python train.py --arch="resnet_bottleneck" --model="segmentation model" --dataset="aerial photos of the United States (SatlasPretrain)" --train_examples=203450 --image_size=48 --crop_scale_min=1 --horizontal_flip=true --num_classes=8 --output_stride=8 --norm="batchnorm" --activation="mish" --depths=[2, 3, 4, 2] --kernel_size=3 --stem="single" --avg_pool_shortcut=false --widths=[128, 224, 384, 672] --init="trunc_normal_002" --residual_init="scaled_by_depth" --optimizer="normuon" --muon_scale="spectral" --lr=0.027 --momentum=0.95 --nesterov=true --orthogonalizer="newton_schulz_5" --adamw_lr_other_params=0.0021 --steps=18500 --batch_size=128 --epochs=11.6 --lr_schedule="wsd" --decay_fraction=0.2 --final_lr_fraction=0.05 --warmup_steps=920 --weight_decay=0.009 --adamw_weight_decay_other_params=0.01
Rows from block 6 of a small segmentation model, named by matrix and row number. Rows with one number belong to one channel. Each number is 128 + 24 x the weight over its row's rms, rounded and kept within 0 to 255. All counts start at 0.
After each channel's rows are labels from the 100 images, of 14976, where the channel reaches its highest value: "lies over" is the class under the peak. Only what is clearly more common there than usual is listed. The data: aerial photos of the United States (SatlasPretrain).
# convs1: 3x3 conv (model.blocks.6.convs.1.weight, 96x96x3x3, each kernel summed), inputs 0-95
# convs2: expand pointwise conv (model.blocks.6.convs.2.weight, 384x96x1x1, transposed), outputs 0-95

convs1.55 [149 122 170 120 124 119 133 101 155 145 124 152 122 115  97 145 145 136 120 159 117 150 143 102 125  95 102 104 125 120 120 128 104 136  97 108 116 119 110 122 170 136 128 113 148  94 145 128 159 150  97 141 157 139  88  65 101 139 136 100 117 149 133 104  85 107 143 144 115 105 132 164 163 114 167  93 144  89  97 177 122 112 143 106 116 135 128 109 155 136  55 127  96  83 129 111]
convs2.55 [160 154 110 120 140 187 157 138 115 134 143 150 133 111 125 150 158 115 114 101 134 162 140 117 128 128 142 162 117  87 152 112 139 118 163 104 108 115 150  87 133 132 118 140 143 118 106 105 161 126 134 155 195 143 120  94 127  94 118  99 110 123 188 151 141 171 160 122 111 144 162 159  94 149 138 171 112 100 123 143 109 168 145 162 139 121 156 170 102 128 157  94 155 108 130 122]
lies over: crop field

convs1.62 [116 147  60 106  85 127 154 104 125 124 142 110 127 126 122 132  91 134 135 143  99 141  92 138  90 161 107 141 120 155 137 132 136  61 143 157 110  88 123 122 111 144 132 139  81 111 122 167 104  78 125 148 115 102 139 176 145 128 132 145 134 145 127 138 109 131 138 125 146 104 130 106 106 154 130 157 143 180 122 121 136 201 160 134 158  95 117 118 130 129 122 144 115 125  88 115]
convs2.62 [121  86 162 159 155 124 132 108 148 132 169 130 101 117 126 114 123 141 137 121 127 134 180 112 125 120 191 122 133 129 113 134 135 139 136 144 124 132 152 145 111 153 145  95 136 148 125 132 127 126 147 121 136 131 131 147 150 109 166 121 171 119 108  94 111 128 134 128 125 123 122 142 105 137 145 181 110 164 121 114 104 127 125 147 133 130 146 119 142 154 118 158 122  45 102 158]
lies over: building

convs1.8 [137 139 118 187 151 147 151 149 143 119 123  65 145 110 108 122 150 131 167 143 100 116 138  79 134 107 128 118 182 143 149 142 107 146 111 132 138  84 154 168 133 146 149 122 153 129 119 121 148 112 146 129 113 183 148 149 138 155 157  93 143 139 156 152 141 128 110 107 133 132 166 170 147 125 171 122 112 137 131 130 130 163 146 166 142 155 104 162 129 100  85 127 156 131 166 117]
convs2.8 [116 118 167 117 126 213 120 113 165 119 113  92 114  76  94 131 124 131 130 167 126 211 108 156 144 110 154 134 101 106 180  84  85 104 173 140 106 138 126 111 120 131 118 146 134 203 118 114 114 119 112 120 130 133 106 103 139 118 106 102 130 168 168 126 106 124 125 150 129 146 121 114  93  97 149  99 130 141 158 113 172 138  90 135  80 116 127 124 133 144 128  95 145 114 127 147]
lies over: building

convs1.20 [113 120  91 104  74 142 134 168 111 154 127 159 131 133 133 111 107 148 101  99 119 162 115 134 130 141  95 160 106 139  86 162  94 142 121  97 142 101 121 125 182 128 104 106 142 105 121 143 113 133 120 137 116 144 116 158 117 125 104 164 124 115 163 129 135 158 102  57  94 137 151 143 133 142 110 152 124 178  78 124 118 130 132 139 137 132 174  82 100 118 155 123 123 150 126  92]
convs2.20 [133 111 139 135 129  98 136 111 119  88 144 119 132 150 153 129 165 138 155 145 168 121 173 113 136 141  89 144 143 138 120 142 143 125 134 140 109 112 102 132 144 105 111 121 113 110 147 141 139 114  84 110 215 144 124 121 141  92 120 108 133 115 104 100  99 146 187  87 119 141 137 163  97 108 129 123 116 139 127 125 127 134 182 115  88 124 139 111 149 156 134 148 107 151 129 110]
lies over: park

convs1.5 [136 121 154 142 136 158 123 127 114 148 121 161 180 114 136 146 160 132 123 131 108 137 141 142 121 111 132 135 127 117 115 131 138 173 132 166 110 109 185 194 102 140 174 103 162 139 156 130 152 152 160 109 149 109  83 104 147 141 148 169  91 138 128  99 123 150  96  97 131 132 153 149 115 141 193  96 148 152 100 104 141 146 158 149 102 149 120 141 116 149 151 130 137 137 133 160]
convs2.5 [110 133 122 124 138  74 106 131 185 137 160 135 151 125 125 148 109 149 152 129 129 133  77  99 143 109 146  89 108 153 162 151 118 169 147 109 136 131 129 100 143 107 116 140 141 148 103  91 156 120 120 125 171 127 100 116 117 119  88 151  87 131 136 140 128 103 163 167 113 119  94 124 158 149 133 115 136 148 113 129  90 143 142  99 112 124 154 134  92 105 111 135  84 132 152 109]
lies over: building

convs1.78 [161 157 149 105 156  93 123 175 176 140 142 157 135 138 125 107 167 121 137 101 131 148 141 177 136 123  98 132  98 133 130 126  91 129 105 164 158 120 121 118 159 122 152 127 132  98 111 138 149 110 115 104 127 127  91  88  90 109 128 125  73 158 117 116 118  92 141 123  97 118 121 146 116 168 116 118 126 143  98 135 155 125 102 158 159 174 128  55 130 142 117 155 106 127 128 101]
convs2.78 [164 151 116 105 133 110 180 117 108 109 111 129 148 148  88 119  96 121 129 135 154 156 114 123 115 131 142 153 112 110 131 123 120  84  63 104 134  98 172  78 127 149 126  69 131 150 104 147  91 121 130 114 147  99 139 131 120 128 108 128 102 105 137 132 119 154 118 115 120 102  99 112 136 147 111 133 149  95 142 143 134 149 118 125 121 126 142 150 140 151 103 135 133 153 127 123]
lies over: building

convs1.4 [ 94 152 120 102  75 119 134 145 121 144 147 111  86 114 148 148 116  85 111 102 139 124 146 109 142 134 129 138  95 140 143 159 147 111 129 131 114 152 124 149  93  98  94  82 159 139 158 148 129 110 118 120 144 135 175 149 107 113 145 129 168 126 127 156 148 140 145  78 142 119 165  94 111 117 188 132 138 121 114 113 114 127 131  48 104  91 112 121  93 120 138 135 158 107 140 142]
convs2.4 [182 136 138 108 116 124 105 169 136 137 132 178 118 135 103 140 120  86  92 134 127 115 173 127 121 123 121 133 147 147 117 142 103 108 109 137 144 109 174 129 133 130 140 106 131 139 176 145 128 145 166 153 203 115 142 111  89 110  79 120 136  67 163 112 134 148 113 141 156  95 124 118 110 145  93  77 126 117 152 136 110 106 117 111 113 146 168 144 106 173 148 115 155  92 136 103]
lies over: building

convs1.3 [146  89 174  81 112 114 118 145 123  91  62 161 110 163 106 106  88 140 119 100 101 133 146 119 111 147 103 123 147 112 149 131 138  98 100 177 133 115 140 135 126 123 145  82 163 116 125 131 106  82 123 124 166 132 138 112 104 153 100 153  67 174 113 108 111 122 109 135 117 128 139 112 152 166 151 117 139 150  99 118 145 144 145 139 140 158 131  92 103 106 136 156 120 129 124 140]
convs2.3 [136  95 124 162 111  51 112 122 101 132  68 134 161 119 105 119 116 172 134 116 154 160 138 103 111 126 130 128 122 123 121 126 124 125 111 116 148 107 128 142 137 140 128  91 123 139 121 130  73 127  83 115 155 120 184 122 182 108  89  92 107  96 127 120 142 126 108 150 118 158 126 129 128 138  87 118 110 138 165 157 114 131 132  71 159 123  99 142 175 145 136 103 126 112 129 131]
lies over: building

convs1.0 [104 107 135 120 111  99 135 108 155 106 137 142 110  66  97 139  83 120 119 124 107 135 107  98 144 110 116 117 117 106 114  84 103 158 116 116 116  67 112 104 145 156 155 118 153  69 112 121 105 135 109 129 125 154 130  59 122 138  97 137 144 102 149 108 107 129  92 102 152 139 171 102 134  92  96 158 126 167 130 125 104  91 113 125 115 138 132 114 136  82 120 140 119 144 113 128]
convs2.0 [117 139 114 133 122 107 138 110  96 139 134 109  90 126  97 141 131 103 124  94 157  98 149 126 138 134 122 105 139 146 124 136 108 131 144 131 109 177 162 198 124 150 142 131 154 129 101 117  89 129  98 139 134 144 100 200  81  81 159 182 137 136 142 159 113 174 158 136  91 114 107 116  89 120 121 147 139 126 141 129 121 133 106 139 142 138 157 108 146 120 104  97 130 132 137 148]
lies over: crop field

convs1.51 [122 143  87  83  88 150  92 138  93 145 117 132 117 128 148 119  85 113 137 104 116 129 107 141 119 144 141  83 185 127 126 104 125  88 138 111 136  93  74 130  86 144 134 153 107 118 115 151  87 127 140 150 135  95 119 141 133 105 107 133 125 117 138 128 173 122 121 104 122 133 129  80  83 102 137 131 138 170 118  86 155 130 139  69 169 128 137 159 126 111 120 114 138 143 127  95]
convs2.51 [122 141 112 122  98 145 138 113 145 128  98 120 122 146 102 150 128 123 129 122 137 121 123  85  98 170 108 152 144 155 160 107  99 143 114 140 122 141 142 152 113 113 131 132 120 147 116 127 126  94 149 113 172 132 115 171  96 153 115 170 127  75 159 143 118 142 159 148  92 162 157 135 127 106 141 102 126 153  96 138 131 133 127 191 137  96 127 131 132 110  74 114 149 127 156 121]
lies over: park

convs1.37 [108 179 197 108 138 138 130 101 145 102 111 110 135  93 125  72 148 125 145 110 124 111 149 124 140 124  92 119 109 143 146  78 154 134  98 136 121 116 147 125 126  98 108 115 113 133 148 137 119 155 128 120 122 124 112 116 124 150 157 118 115 130 135 128  97 162  96 157 105 144 176  89 114 131  96  58  98  97 110 153  94 148 151 114 161 136  99 155 108 102 152 155 137 115 106 154]
convs2.37 [120 145 143 105 119 124 116 151 142 153 125 160 195 117  89 127 146  92 123 113 148 136 121 155 106 146 124 148 170 125 134 121 120 141 132 132 130 159 139  80 121 167 101 105 148 145 121 156 137 123 116 137 170 151  94 133 137 135 171 160  90 154 147 104 144 149 175 123 157 149 155 151 110 158 154 134 119 111  83 136 117 148 112 112  91 153 106 136 122 178 204 158 140 171 119 109]
lies over: crop field

convs1.69 [135 138 147 123 141 115 134 102 155 101  74 194 130 120 118 127 114 147 137 113 124 143 133 165 106 128 115 117 170 161 142 112  95 101 126 121 102  73 117 145 102 133 133 139 135 143  86 118  98  97 123 138 142 137 137 110 172 176  91 136 162 119 105  92 130 149  93 101 116 130 130 111 119 135  95 127 134  96 168 182 131 132 131 145 125 141 142 109  86  83 126 142 127 130  86 166]
convs2.69 [159 108 115 126 156 169 156 139 154 124  99 116  78 139 127 137 144 110 131 150 144 155 142 130 146 112 101 182 141 134 126 143 150 176 175 138 173 157 133 127 105  42 129 116 124 115  89 134 136 126  75 117 139 128 141 156  83 115 149 112  96 120 160 110 127 119 140 104 138  77 122 117 112 114 141 129 125 134 116 121  94 121 122 126 154 110 152 109 122 116 110 110  37 151 129 170]
lies over: building

convs1.75 [127  99  71 158 144 129 113  78 152 183  90 140 126 111 134  89 117 106 148 159 117 102  90  95 120 140 104 105 145 151 128  97 136 122 114 128 163 115 123 128 108 151 132 105 137 147 118 106 100 143 127 142 106 141 112 166 129 121  89 137  91 128 128 109  80 119 143 123  94 119 122  99  67 172 152 107 173 129 132 111  94 103 141 110 114 116 106 104 133 117 132 146 128 127 130  78]
convs2.75 [105 126 125 125 103 181 137 155 108 143  73 115 116 138 133 114 122 130 109 124 128 127 173 160 124 118 144 170 116 134 121 156 148 139 132 136 143 146 132 129 103 139 130 105 144  88 101  95 117 125 114 123 117 167 150 153 116 118 159 141 117 132  79 165  98 146 106 127 122 141 124 127 125 130 107  98 138 114  99 183 144 109 151 149 157 135 144 111 191 110 105 116  93 105 117 106]
lies over: building

convs1.46 [176  94  85 124  95 118 178  93 109 148 156 126 124 119 131  99 141 147 120 132 126  99 159 162 136 113 123 156  92 132 143 127 106  99 145 146 126 119 120 183  84 113 114 158 120 115  95 132 100 129 152 133 143 161 139 132 109 109 152 102 187  93 135 138 112 124 118 129 148 119 127 136 204 121  84 112 124 104 161 147 151 151 139 133 139 146 106 101  93 122 121 130 138 119 165 115]
convs2.46 [148  96 125  92 151 116 134 101 150 121 130 153 144 193 147 126 152 130 128 129 121 127 111 112 142 127 147 142 114 129 148  94 118 163 114 111 135  98 157 118 110 119 104 175 124 158 139 139 102 129 120 121 110 136 126 114 129 131 150 105 107 114 105 119 132 129 142 137 106 131 147 140 107  98 146 141 190 165 120 128 150 131 108 108 158 115 130 126 118 145 148 175 132  95  94 178]
lies over: building

convs1.68 [ 76 140 153 107 147 109 161 148 152 132 155 119 108 118 151 141 144 157 135 100 115 104 144  82 156 139 160 136 155 137 153 163 138 165  93 167 160 116 141 119 151 121 128 104 137 140 129 138 112 105 151 136 175 126 108 149 103 148 100 172 104 138 149 126 118 121  97 122 106 146 113 157 181 157 108 171 166 138 147 104 108 167 102 139 137 134 142 106 116  96 167 140 152 148 135 171]
convs2.68 [133  99 124  95 145 165 119 101  74 138 135 123 122 116 118 147 137 159 143 145 160 174 141  99 121 138 186 159 134 126 128 151 139  96 127 118 136 100 126 138 109 103 111 130 138 121 112 136 146 136 123 124 176 138 149 114 102 145 136  83 145  69 123 126 139 123 126 118 176 113 148 139 129 152 129 135 119  91 124 132 150 139 132 145 127 150 140 133 192 134  99 116 110  86 117 130]
lies over: building

convs1.59 [147 139  84  91 112 155 106 140 128 135 114 143 111 136 115 134 117 119 128 156 142 151 125 153  97 129 161 159 102 132  88 131 154 111 134 181 116 147 122 121 155 179 108 133 164 129 129 149 138 111 125 150 128 142 102 167 157 133 136 161 143 127 149 181 114 169 146 160 129 111 149 137 155 167 134 148 145 206 103 151 110 134 103 125 157 149 141 170  89 166 122 142 118 151 134 113]
convs2.59 [126 178 132 118  89 171 150 130 152 194 114  93 142 125 124 112 126 152 101 105 172 141 123 100 140 139 181 129 160 139  88 140 149 148 155  90 172  96 123 110 127 107 126 124 126 114 121 141 115 125 128 130 141 129 129 163 132 153 120 120 125  98 103 144 171 164 138 155 125 146 162 164 111 116 152 147 159 116 139 163 131 127 126 161 173 111 120 136 197 151 136 124 156 140 119 159]
lies over: building