{
  "train_examples": 203450,
  "horizontal_flip": true,
  "depths": [2, 3, 4, 2],
  "stem": "single",
  "residual_init": "scaled_by_depth",
  "muon_scale": "spectral",
  "nesterov": true,
  "max_steps": 18500,
  "batch_size": 128,
  "decay_fraction": 0.2
}
Rows from block 5, named by matrix and row number. Each number is 128 + 24 x the weight over the matrix's rms, rounded and kept within 0 to 255. All counts start at 0. Numbers have three digits each.
# convs1: 3x3 conv, stride 2 (model.blocks.5.convs.1.weight, 96x96x3x3), inputs 48-55, a 3x3 kernel for each
convs1.0:123135128124135111117096097155163182149153119143172152116114133119092113135102121121136108110139112147114104137114127129121115104137109202161170139149147181148146158153153156144142155155145123105103156149149139135103
convs1.1:167163135136101128137150167129133117157104145132113127115118127106121132127105168145106127148125132157169161140150120138181144143148091126176198139149132131109119099151145107152131103120171158156125183119148140115179
convs1.2:113124137139132100115125111140129128160123146106110091129127148140139118159091118128133122124119107127189144163137166154154160128142173138152119162135153123118123143145132129146147153125135146142109125134098142110121
convs1.3:110077122105092093081069090158141123130137144139082127141129142129146171130171140169130146137175145153118135133117115126113122139091128117121149102126124116149172133142143107110082133114137126133138123145145119134118
convs1.4:114103119125131129150127131136140150114146109145118101159149143116135125120140117131148140133126107098115112128126111146134141104113113141155138147144118137140144129117151099118116150142140132152153148117149143124128
convs1.5:101134095088127100103117081161162163166125156177160207147144216150156255150249255142146169139113161118127122110120121109119092119097135135145127148111142142095132126102083097133110117138091117132115124166120119139143
convs1.6:104126110110085126119124122135145137146143154151176159117116127148124161167102146144094113154125108118100109138126146133144130130127125120139143140138150136172142114127123136112101112130120149087106081108091092074119
convs1.7:133159154150153137128121146148128144148135140154111148114129156133141118154124167119136103119107123097119103113136108126132127113134130107118083115149125111119124125138101140120162132137147135139123101104121119145150
convs1.8:128117110129132090031048081134110142117113115131123090140147103135115123169141176180185154153150126148106122116131119160147132157123104118092144122163150149154132126098143128132144141160167088150087174155057144144110
convs1.9:091127113113140136145128155148113123094139132118115144171138098175153078140213103131091140157094101149119131130115126069139146109114135138150159110158139103186150094136144121139129100164115085122176125116156151112157
convs1.10:091107078156117144105186141125130123106121126113123146127162077123113150096117145130112117164088159098151155139117140150125105128130121130127135107139117150143093138135148169123056123130089157112146148151125138127124
convs1.11:120120110094143124133133124144144142144159148135125159154120118145123079125132130134126154120124135123115096115150119106142117110108104100100116092090128135146136104138136126129114112130106135121122110126110113106107
convs1.12:110136109137105145116117148125132118143120117115140115125151144112146137124129150103084110115121139128140134141132124127135127130125137117122158128087133087103118147164144128135176096135114159171140132154113147120113
convs1.13:145093075123127146134131097119121135126118123131101125143133128142089143112128126106124094128143119124105121119135134136132150110149131111124140140115094102135116112111134119102127133137134164130127109128097134128109
convs1.14:136180126141134146132130148121127114143150156119113131129122143127147148108135124140141163147129139123124094137166124142159158151115143094113120112126110117140127113133127126141177110140165108135161122136163149182160
convs1.15:117150101121141100155166116144104113152160075154197098094121146076146175082123150174135160110121151171115134124150114161115138153120129119097098171119151135115174113110111139101119173137120096156096109125093110173097
convs1.16:124101112086108124094125109120116127127148103137108103159155115148129128133098123116137141124128138144108127126121121143150091139113078107111151113131153128170143111087140117100133172155132150137149112106182106125188
convs1.17:122140163113132123079038079150134108149096140146181176112125107140136139113135139142136119106121110124101119146118148139124148136153151098124097115106072120221185124147120147111169097075089091123111076124131090120098
convs1.18:130109085106097120142126114150150164164138162129150148124150133156133132118132135123131129094128059156106118132160139114105107111116127102123099138160163121151170138154142143124132111116137192146102164117119159138109
convs1.19:166144131130133143136139140122135127130122127120117141158150170127134127112099098123114122122092090106109095105103104148128137135135160086137129113111127125156126117100116118098118120134148126112109111100091130123137
convs1.20:098120130097082140119120135124131093111097153112115087122124122119087128123137135138137135147091131108114124122127110117119135114118099104103113106111119132116142142131118084115097110133123140148107116121120126117131
convs1.21:115120091136128138132134101130131120111125110128133131134132166138106115141102146094112121134141121147157091116113115121125114155140106152118120139118105125128134185109084151106079166138088058114144106110190074116199
convs1.22:132146110124102115113124149110118109141134129138130109128115100118107073134096139114132125137105097129112118124124129105109125126104143108119148115129139128133148101149162118138171135155168127117136140157112097130132
convs1.23:130114118116123125127116107169123127167124153154173157116147113118100091140111138134158110147140107113118104125100132114115119109102100090095099103123109086140116110088088085108107093101090178160176169166175178213149
convs1.24:158110095163125115163179156117120121102132116122145116115121149136129170118089156166120114142127131152122147118128129141119121111104111120154163115160074129117104144146161121121152106105131135085086104126093109119111
convs1.25:098100182110147141141132057097132138110120113104124125077097080109094123112158109099094142122141112123121084148149103141159120144141158130119132177134101127156170111117093100118133109123109110096096150104151161103122
convs1.26:120160154136122171125132151149136107130146073139180123133137112167142064138141083120146118129137129127116091117138128168158143117138141152114125122165120138140143117104143128111118127109143131124119110129145138145099
convs1.27:159162160122118160141159156134114105155145117109113102133134110130117094102128099143163152145136144144148137134151133141137147131129122136140129120142123138161111109127141101115130133142145144161123174182177117167152
convs1.28:118093113115128158137115138156138139151127170148146156151135181150168136168141116133117151138122130136160147123116137139090122126136145104125124112125113134125155121094101135125161119124126144141131116144126127170135
convs1.29:109101132097141136100141131156120123139129141175150110128124103072125140120123170129139108125125091130136123130138167164115110159141120146129114132124152104131109115113148132161117103138101133120127136146131148100142
convs1.30:187151171162132182146117105090139127093104122139142149123143104123112129157078100104131143091092112106112086128132119127123140127131147140125147153108139150145139152143143155125155152093174151165120103158105133168124
convs1.31:143144130141102138152092116084097113088100103099108129140120118130135171102065063125127100126119103129124100133128128129127156124170179102113106153129065133119105109115109117113092136153129146153130116106116082132119
convs1.32:148114121137123134139107129122106105090101101116149101114113105140123102146146093142111100126133113151149143129109119103114127147128131101134150112123132093100130122129178119134175104137158137115119135121151087085100
convs1.33:105134134129137152127127082096174134091153140112151158093126113113148153108118195113142138124090136090170226133117129112116110101197172137104118108142116147132108105109122089106111136138134107141131131108138102155120
convs1.34:114149110139160115155146096125152143086106132124111126116125109128143114116114142098109103164152114157120133136147137112123154108083154121127155085140167120173124123136131119140111121109134157131112154133117178107091
convs1.35:089085092118121120126083081115125138102121100099130129112117132132177141146166117126108120116102088122144131121105146154114128102113144136148136114119139118137122133148147198140214148117121161128129115118098156112123
convs1.36:122132131124124158118163135131108145102111095138127141134090114123112130137109099109126143161097133117093103133136121121148136146131143120137147123137111118139125113149133133119158106124126106112131112126114136135141
convs1.37:133117102115136105118151132144157124139111155111125118143173155119118139150112105136123122110104138128143140138110144134142197112084172108098077110110118156149126120148147096140176110099094135138155116095147087081109
convs1.38:118103097147144119098123123137145126143138112161136163145153139142165127084089148124116152114128119109119104114137121112132114116109103121134138140106149135114129129129149112174180159171187100088072088083053085046065
convs1.39:113124172125109128142139128138138116133116116142152129166106133124109115132158158127136142119134105124111135125140128113135147154127124132139152137148131123116138116107127125116140110154124156163115115141091114092098
convs1.40:113096075085104055116119070102137157105113115094150135139137143110105103095087130100132072093110090105110094120114118121124135140144123140125103097110146139128124144121130130124091081094094173100089155129102166152111
convs1.41:155136134151127132170142134165175154144134099126103106112114111113161123131137059108130141146138147116194134124155133131105120125126168137145138129098129119116114135136146142145097125106132186120160191130120121127139
convs1.42:136138119162159118156143105123119136108117111119148104107111122116116132118130149135138122121169111127143189143136099154111109149122117120118128114124103141094104127155123154139143143120118137153102161126103149134122
convs1.43:122137108125123137114119153123159159119109078118105120110125141150110148128103176093095103121120087142147155154135153138111095125105132166162162123121142132121099161144152113130146084147142148096076151105080140092137
convs1.44:132094100096139175120153147128104113130136089181123113102140126091138128124125147121122133127128143122107109105141136131121128149117142121126133097118089131124114120105141101124125107128137137158125121158105107155128
convs1.45:104092104137123127137124120138091120113107123106090054134106109093105094092092117111119117135127153133151159124143127123138116121121096111138162080112128127122137113119120132131128155143137141191159120098139133132150
convs1.46:125128142093140157107130157109125128117112076111104109120114126165134166127145152136113098125091083120126125141159138126124111128125096119135163107136163103127120139151131126122101090123098125114144139096184109133218
convs1.47:128143140103107128108132117092091109087135116113120115096123146135130124135113132128086128147156123137094121102140096138136158124110111108097103132132105103121104144105112148132140149115160112125153113128129098117114
convs1.48:128145132145111134128153149119127143134123149114092126153124100132130108128127134094148157143152138110137162122117163147126143128141158128162115106162147120137087116126114102139128113131123137129112172117116104145115
convs1.49:109106135090054093107084085141097120148128081143182146121139089105112120170088122089111102091077114070127066162127140106133076185120142172143127222165207185198148156137149151130113154146145141151126101105075154163151
convs1.50:127148118137126115164136109138146153103138128140130143108142136108123105123120110113110135128110123108113133127140148145124160149157185119121116142126117151124149123153134119130130126123128148137160151122153090076107
convs1.51:145146136138143091135110112101135107099095111101109102114133147122130195106126088130133101164132147100125176119103136133103106132127160110131104101120105126144124096140108100099134168215239109113141130127108171101129
convs1.52:116107127127107130140136102097113102127115086114113100127140128167113151179174119111117145121117108135104109114124100106137141124123131113112140117150142116102104113122114106124134123099096127086122098125139124141148
convs1.53:112135116110139105129100145143141132107103163148133125089140149124119151132092126099143118126156124096135113132113091142156105155125083107136105137128123111140120145135116147114101112083114074132133072138106129137120
convs1.54:130125154119124138140121152150111121165133092145147099145193117113159177122202163171143143130157148161187121125119122121099120128145097116078140159101138152123171120116102129135198125091177123124130127124154142120134
convs1.55:138142152151134182118122149115136125137141103124108136110081119135139143141108155124125133131079133114127158129138130130119096173110108126115137148128118148113126128114153135128100112079118135129121124122128151109094
convs1.56:109128121154124137168160147135117126128131144115096125122127126143114110118101140119146148123148125118102110120113163129136129122130133136138106147134121162146110141099122171168162138173136082110128118149107117136160
convs1.57:157103100095121079104111076120113084160085102150122131095158143169136135168130136123123147082128129159131160115118134107153146128077121109171128143125178100108082125127113130125100106128099135104105162157121161155113
convs1.58:130133122124150128140151115133118141136113141162139142110142135127144110145120124119109091147149096145098145126121123133108118136127113125125133138145128131117112125130096151143150155144137136115134141151107151128106
convs1.59:120121120148130172139160160139126135114135130147083115103099131111142112109131141135175096152133117161112129118108102125112129118119084115123140138121137107136143134131116145104128127121128151161152118131144150099134
convs1.60:125107112144133110101146140134121124136113131122140114138112139114115163099146151142099156135132142117114146123138161104134103103103111128159082118132137085135107105140139152148140128113135121130147132155128154110139
convs1.61:133140098156113122163135075107133095119114127126115127125112133130124139129124113120112138159105081133125103144161129130129151120121126111115109082092179077128133134113117094154155150146154125138160146133157114126078
convs1.62:104122143116112136142135182144156156140144128126087104149146150142144108126109080160189178159109118124106100127137137134106106130113108120147139144147145127108116126106137116129159132114165100119117151139139188134141
convs1.63:118125101121124139131169116134124131134102111106085101138139107183174149132101087111111129083121109108129121125114136122118156120122110117117103119143117122113137106116116111125127129159144084082120114084134122109134
convs1.64:086103101109119110123134156084132092078129131090125120115112123153150081146142139135109118120137143126094132125150122127148124113135107143145131145135150163151125122118120103130138105123133121149140123148130155141156
convs1.65:112134114142106126120137129110117121112121124119136134140144149176125186149143141123144142134148126135132118131145108115116135106117128132095125120090119120092101123130123137141108111128104161137112139171098109136107
convs1.66:127130147104105125122143159190165166150111153155128125119148138159149175115150132103104076118088091099094075165145136126113108140112116154167172145109138152175182144145153172160190129154161114115114133091127162166129
convs1.67:132113160136118140122133142097110118130160119139148136126106111117146101087116143086098110103152111110092101134135125120140175139132132121132132143145092137143147110124118093115109129111120132139161092137128137130139
convs1.68:122100076128102125120140177127154148139116180085111127121106137129088112153189167140119140148124141113063091111147099129099139163144154136148127148170128084142140164134133128116092129150152099129128122141144114128105
convs1.69:108126116111111092103135118143166164146133107127153147131135112148161114133176121131104113128117117124123101116132127120103122114117160125127121120093142135144120120102113107126106114097098091125100135126133153164184
convs1.70:137130113136147153086137135146129133118114116157145117131098124091146099101100096140111123147134131102084095108125110114110107111154120090107128126130087131108116088086095104100084096095114102094113109124098123088134
convs1.71:111137143136148148144177117129097137157127160123152127107143154134156106094183120117086130125107114153144145146124143161098192165162189100136111123145146075115119105129122139126115140149096117097096111095136105105144
convs1.72:106128134132185160137172144126112100091145130130126146086096096127135171106122115092066077106131097085121123130128156138122160137108146111138110126124134110151150126164160133119134108113115140094122149133155186141173
convs1.73:141118115129117122117103140173134186141117152159087131136133142178135171182157175134131120120097116116170136128125135158121126166150158126137145140148130113103119132149137126126124116114117168134119167134130200128160
convs1.74:079139151123166147118112154140117107138121127145091108108106148135153155129129110135110141125129170129167156189118128159111137134136138136122117109137121144124120147113120144108089143115134064172210118155184105163188
convs1.75:155111144090099106095094097099087102097120097104099077111090096176127061153122128104119141091109159129167171112147146122106151148131129087133138104122154098056122142168134122120160146139160129134150120128174118169185
convs1.76:143127141137141127134110102114116114117129150157165179110081112138106070141220118093123131139121117129149155126145139117129162107122135139178186134124159128112116144131147171144162114110118112091118072122074130129149
convs1.77:149144107160147102105095069149140142154122155198172176121088126114145122155137123162141171147146147119113125130140126107119133142111121114093109111110128116135131117165140159155154083079083166130131143104140098131149
convs1.78:147133133109117165117119173139161134175142108136131153147143122140132094148106125139115121127128154122133124118135135142130120152116138116166152112110146099114143146113122134136122161111117124139136125124114126147109
convs1.79:094104110087108104114128101134136147128134116125113074119132124152146137151146168130140124127121122135148117122108133143133153134130135133150167118140152091123113136120141144142114141120108099110086089111084140111102
convs1.80:135137126124150142128143167147098108108131106131148106139123151128142145154158172161139155143086135140110132122123129128131127110116123124118168113155159097141122098111112098120110113132127105122119105114118097113121
convs1.81:097066096119115143152155207179180209161136147117110136153164202143118168141141145164202207135128163173152157144131150115143133161155170126112129115086102096088072133141141096090111157165152143128150081134124103127141
convs1.82:152146091154095109127128106115144117140145175096154147115116154094126178130163177134136143156098173071114077104108106101099122131145175125113121135099169122128168112118116151094093163162125133111104122143111136123193
convs1.83:138136130122137136142151160118098124135153154108116106155140142166138106117095122122120125140131123149129126119123111109127102143122103117110109113114113116115119113116100100106118117130111112105069116124104125131120
convs1.84:127131149130082102114094140158125135158149131125110134176131143132104094148121117136158174150106144135106119153129148145147144140135144105125145117111144105111143133119122128160163135157155134115133120128132144140118
convs1.85:094131123100103158108117156117144137115119137134140137107105101133091150140116135140117119121134131136105101125123125124123125120157131099131161111123170177137170143158151154150148074132132134128166162167158142132130
convs1.86:115107124096122110128116102167149152124127184111086132107193173129134177136157188127132105130130115135080157151125145121141105125138084078136157130150128098155111114146143099135119133098152150111079166077101147108098
convs1.87:111105129131104155125144167140115120124113113121132100107120124156140102129097095127158145127130152091154144139129128151130142128143120129127130110109117105117114142115110146122144157118120122127165110133163120143170
convs1.88:118134111142166152110163171088108087120102104116124108131129127113124115141119125092085107102107122092108136113116131141118115126155122101116096089115114113114113154138143143126145136145167133115142138135167096146152
convs1.89:112118112149078090151114130123133118115138155113142156114117162127127119145128154136135104156137128111113121118157128181152152123133132114111100117117160131149133136119113171106122128152112083110114117110111099091100
convs1.90:095111128104108170128172197104141115138112127113126115093088089120121107126112125129107139125146155130147135153127127139124129148143120138145138131152149137130141146141127146135138131167132144111101144110152165162164
convs1.91:109122153128154153142135163137120147095156154131109102151120133121111161120118145119101110110109130129103121133125098107145132145159142104127104136119113141114126108122118133165100141130134127134139122130150144134134
convs1.92:127099113117108118145157125153143119126144125111115114149133124105136129093124114121115100129115122123142105132150130131133116123104083119120109140122144128124140124157130142109148161200166135115158114118104110089125
convs1.93:128127139124117137115117088093133093118115118145124142082115112141131101107109106096142110112114128087139111105106126134135129144128122132148107117108080151120133092089098116112093121143132132122100168153151146149169
convs1.94:102132129096101139125137122104122138156108117131174128124130119148143124154121164115106108135136129145130152136106101128130111113131122122106125134125145116164154125109125094134130116150142125143180115126186085119134
convs1.95:111110127098119082120126106119082094073092163095062142136076098122150137129134093149117131123104155147154168127149139066103141153158177126146091144131048144115089152176152115168090149170113112136144122125181134219199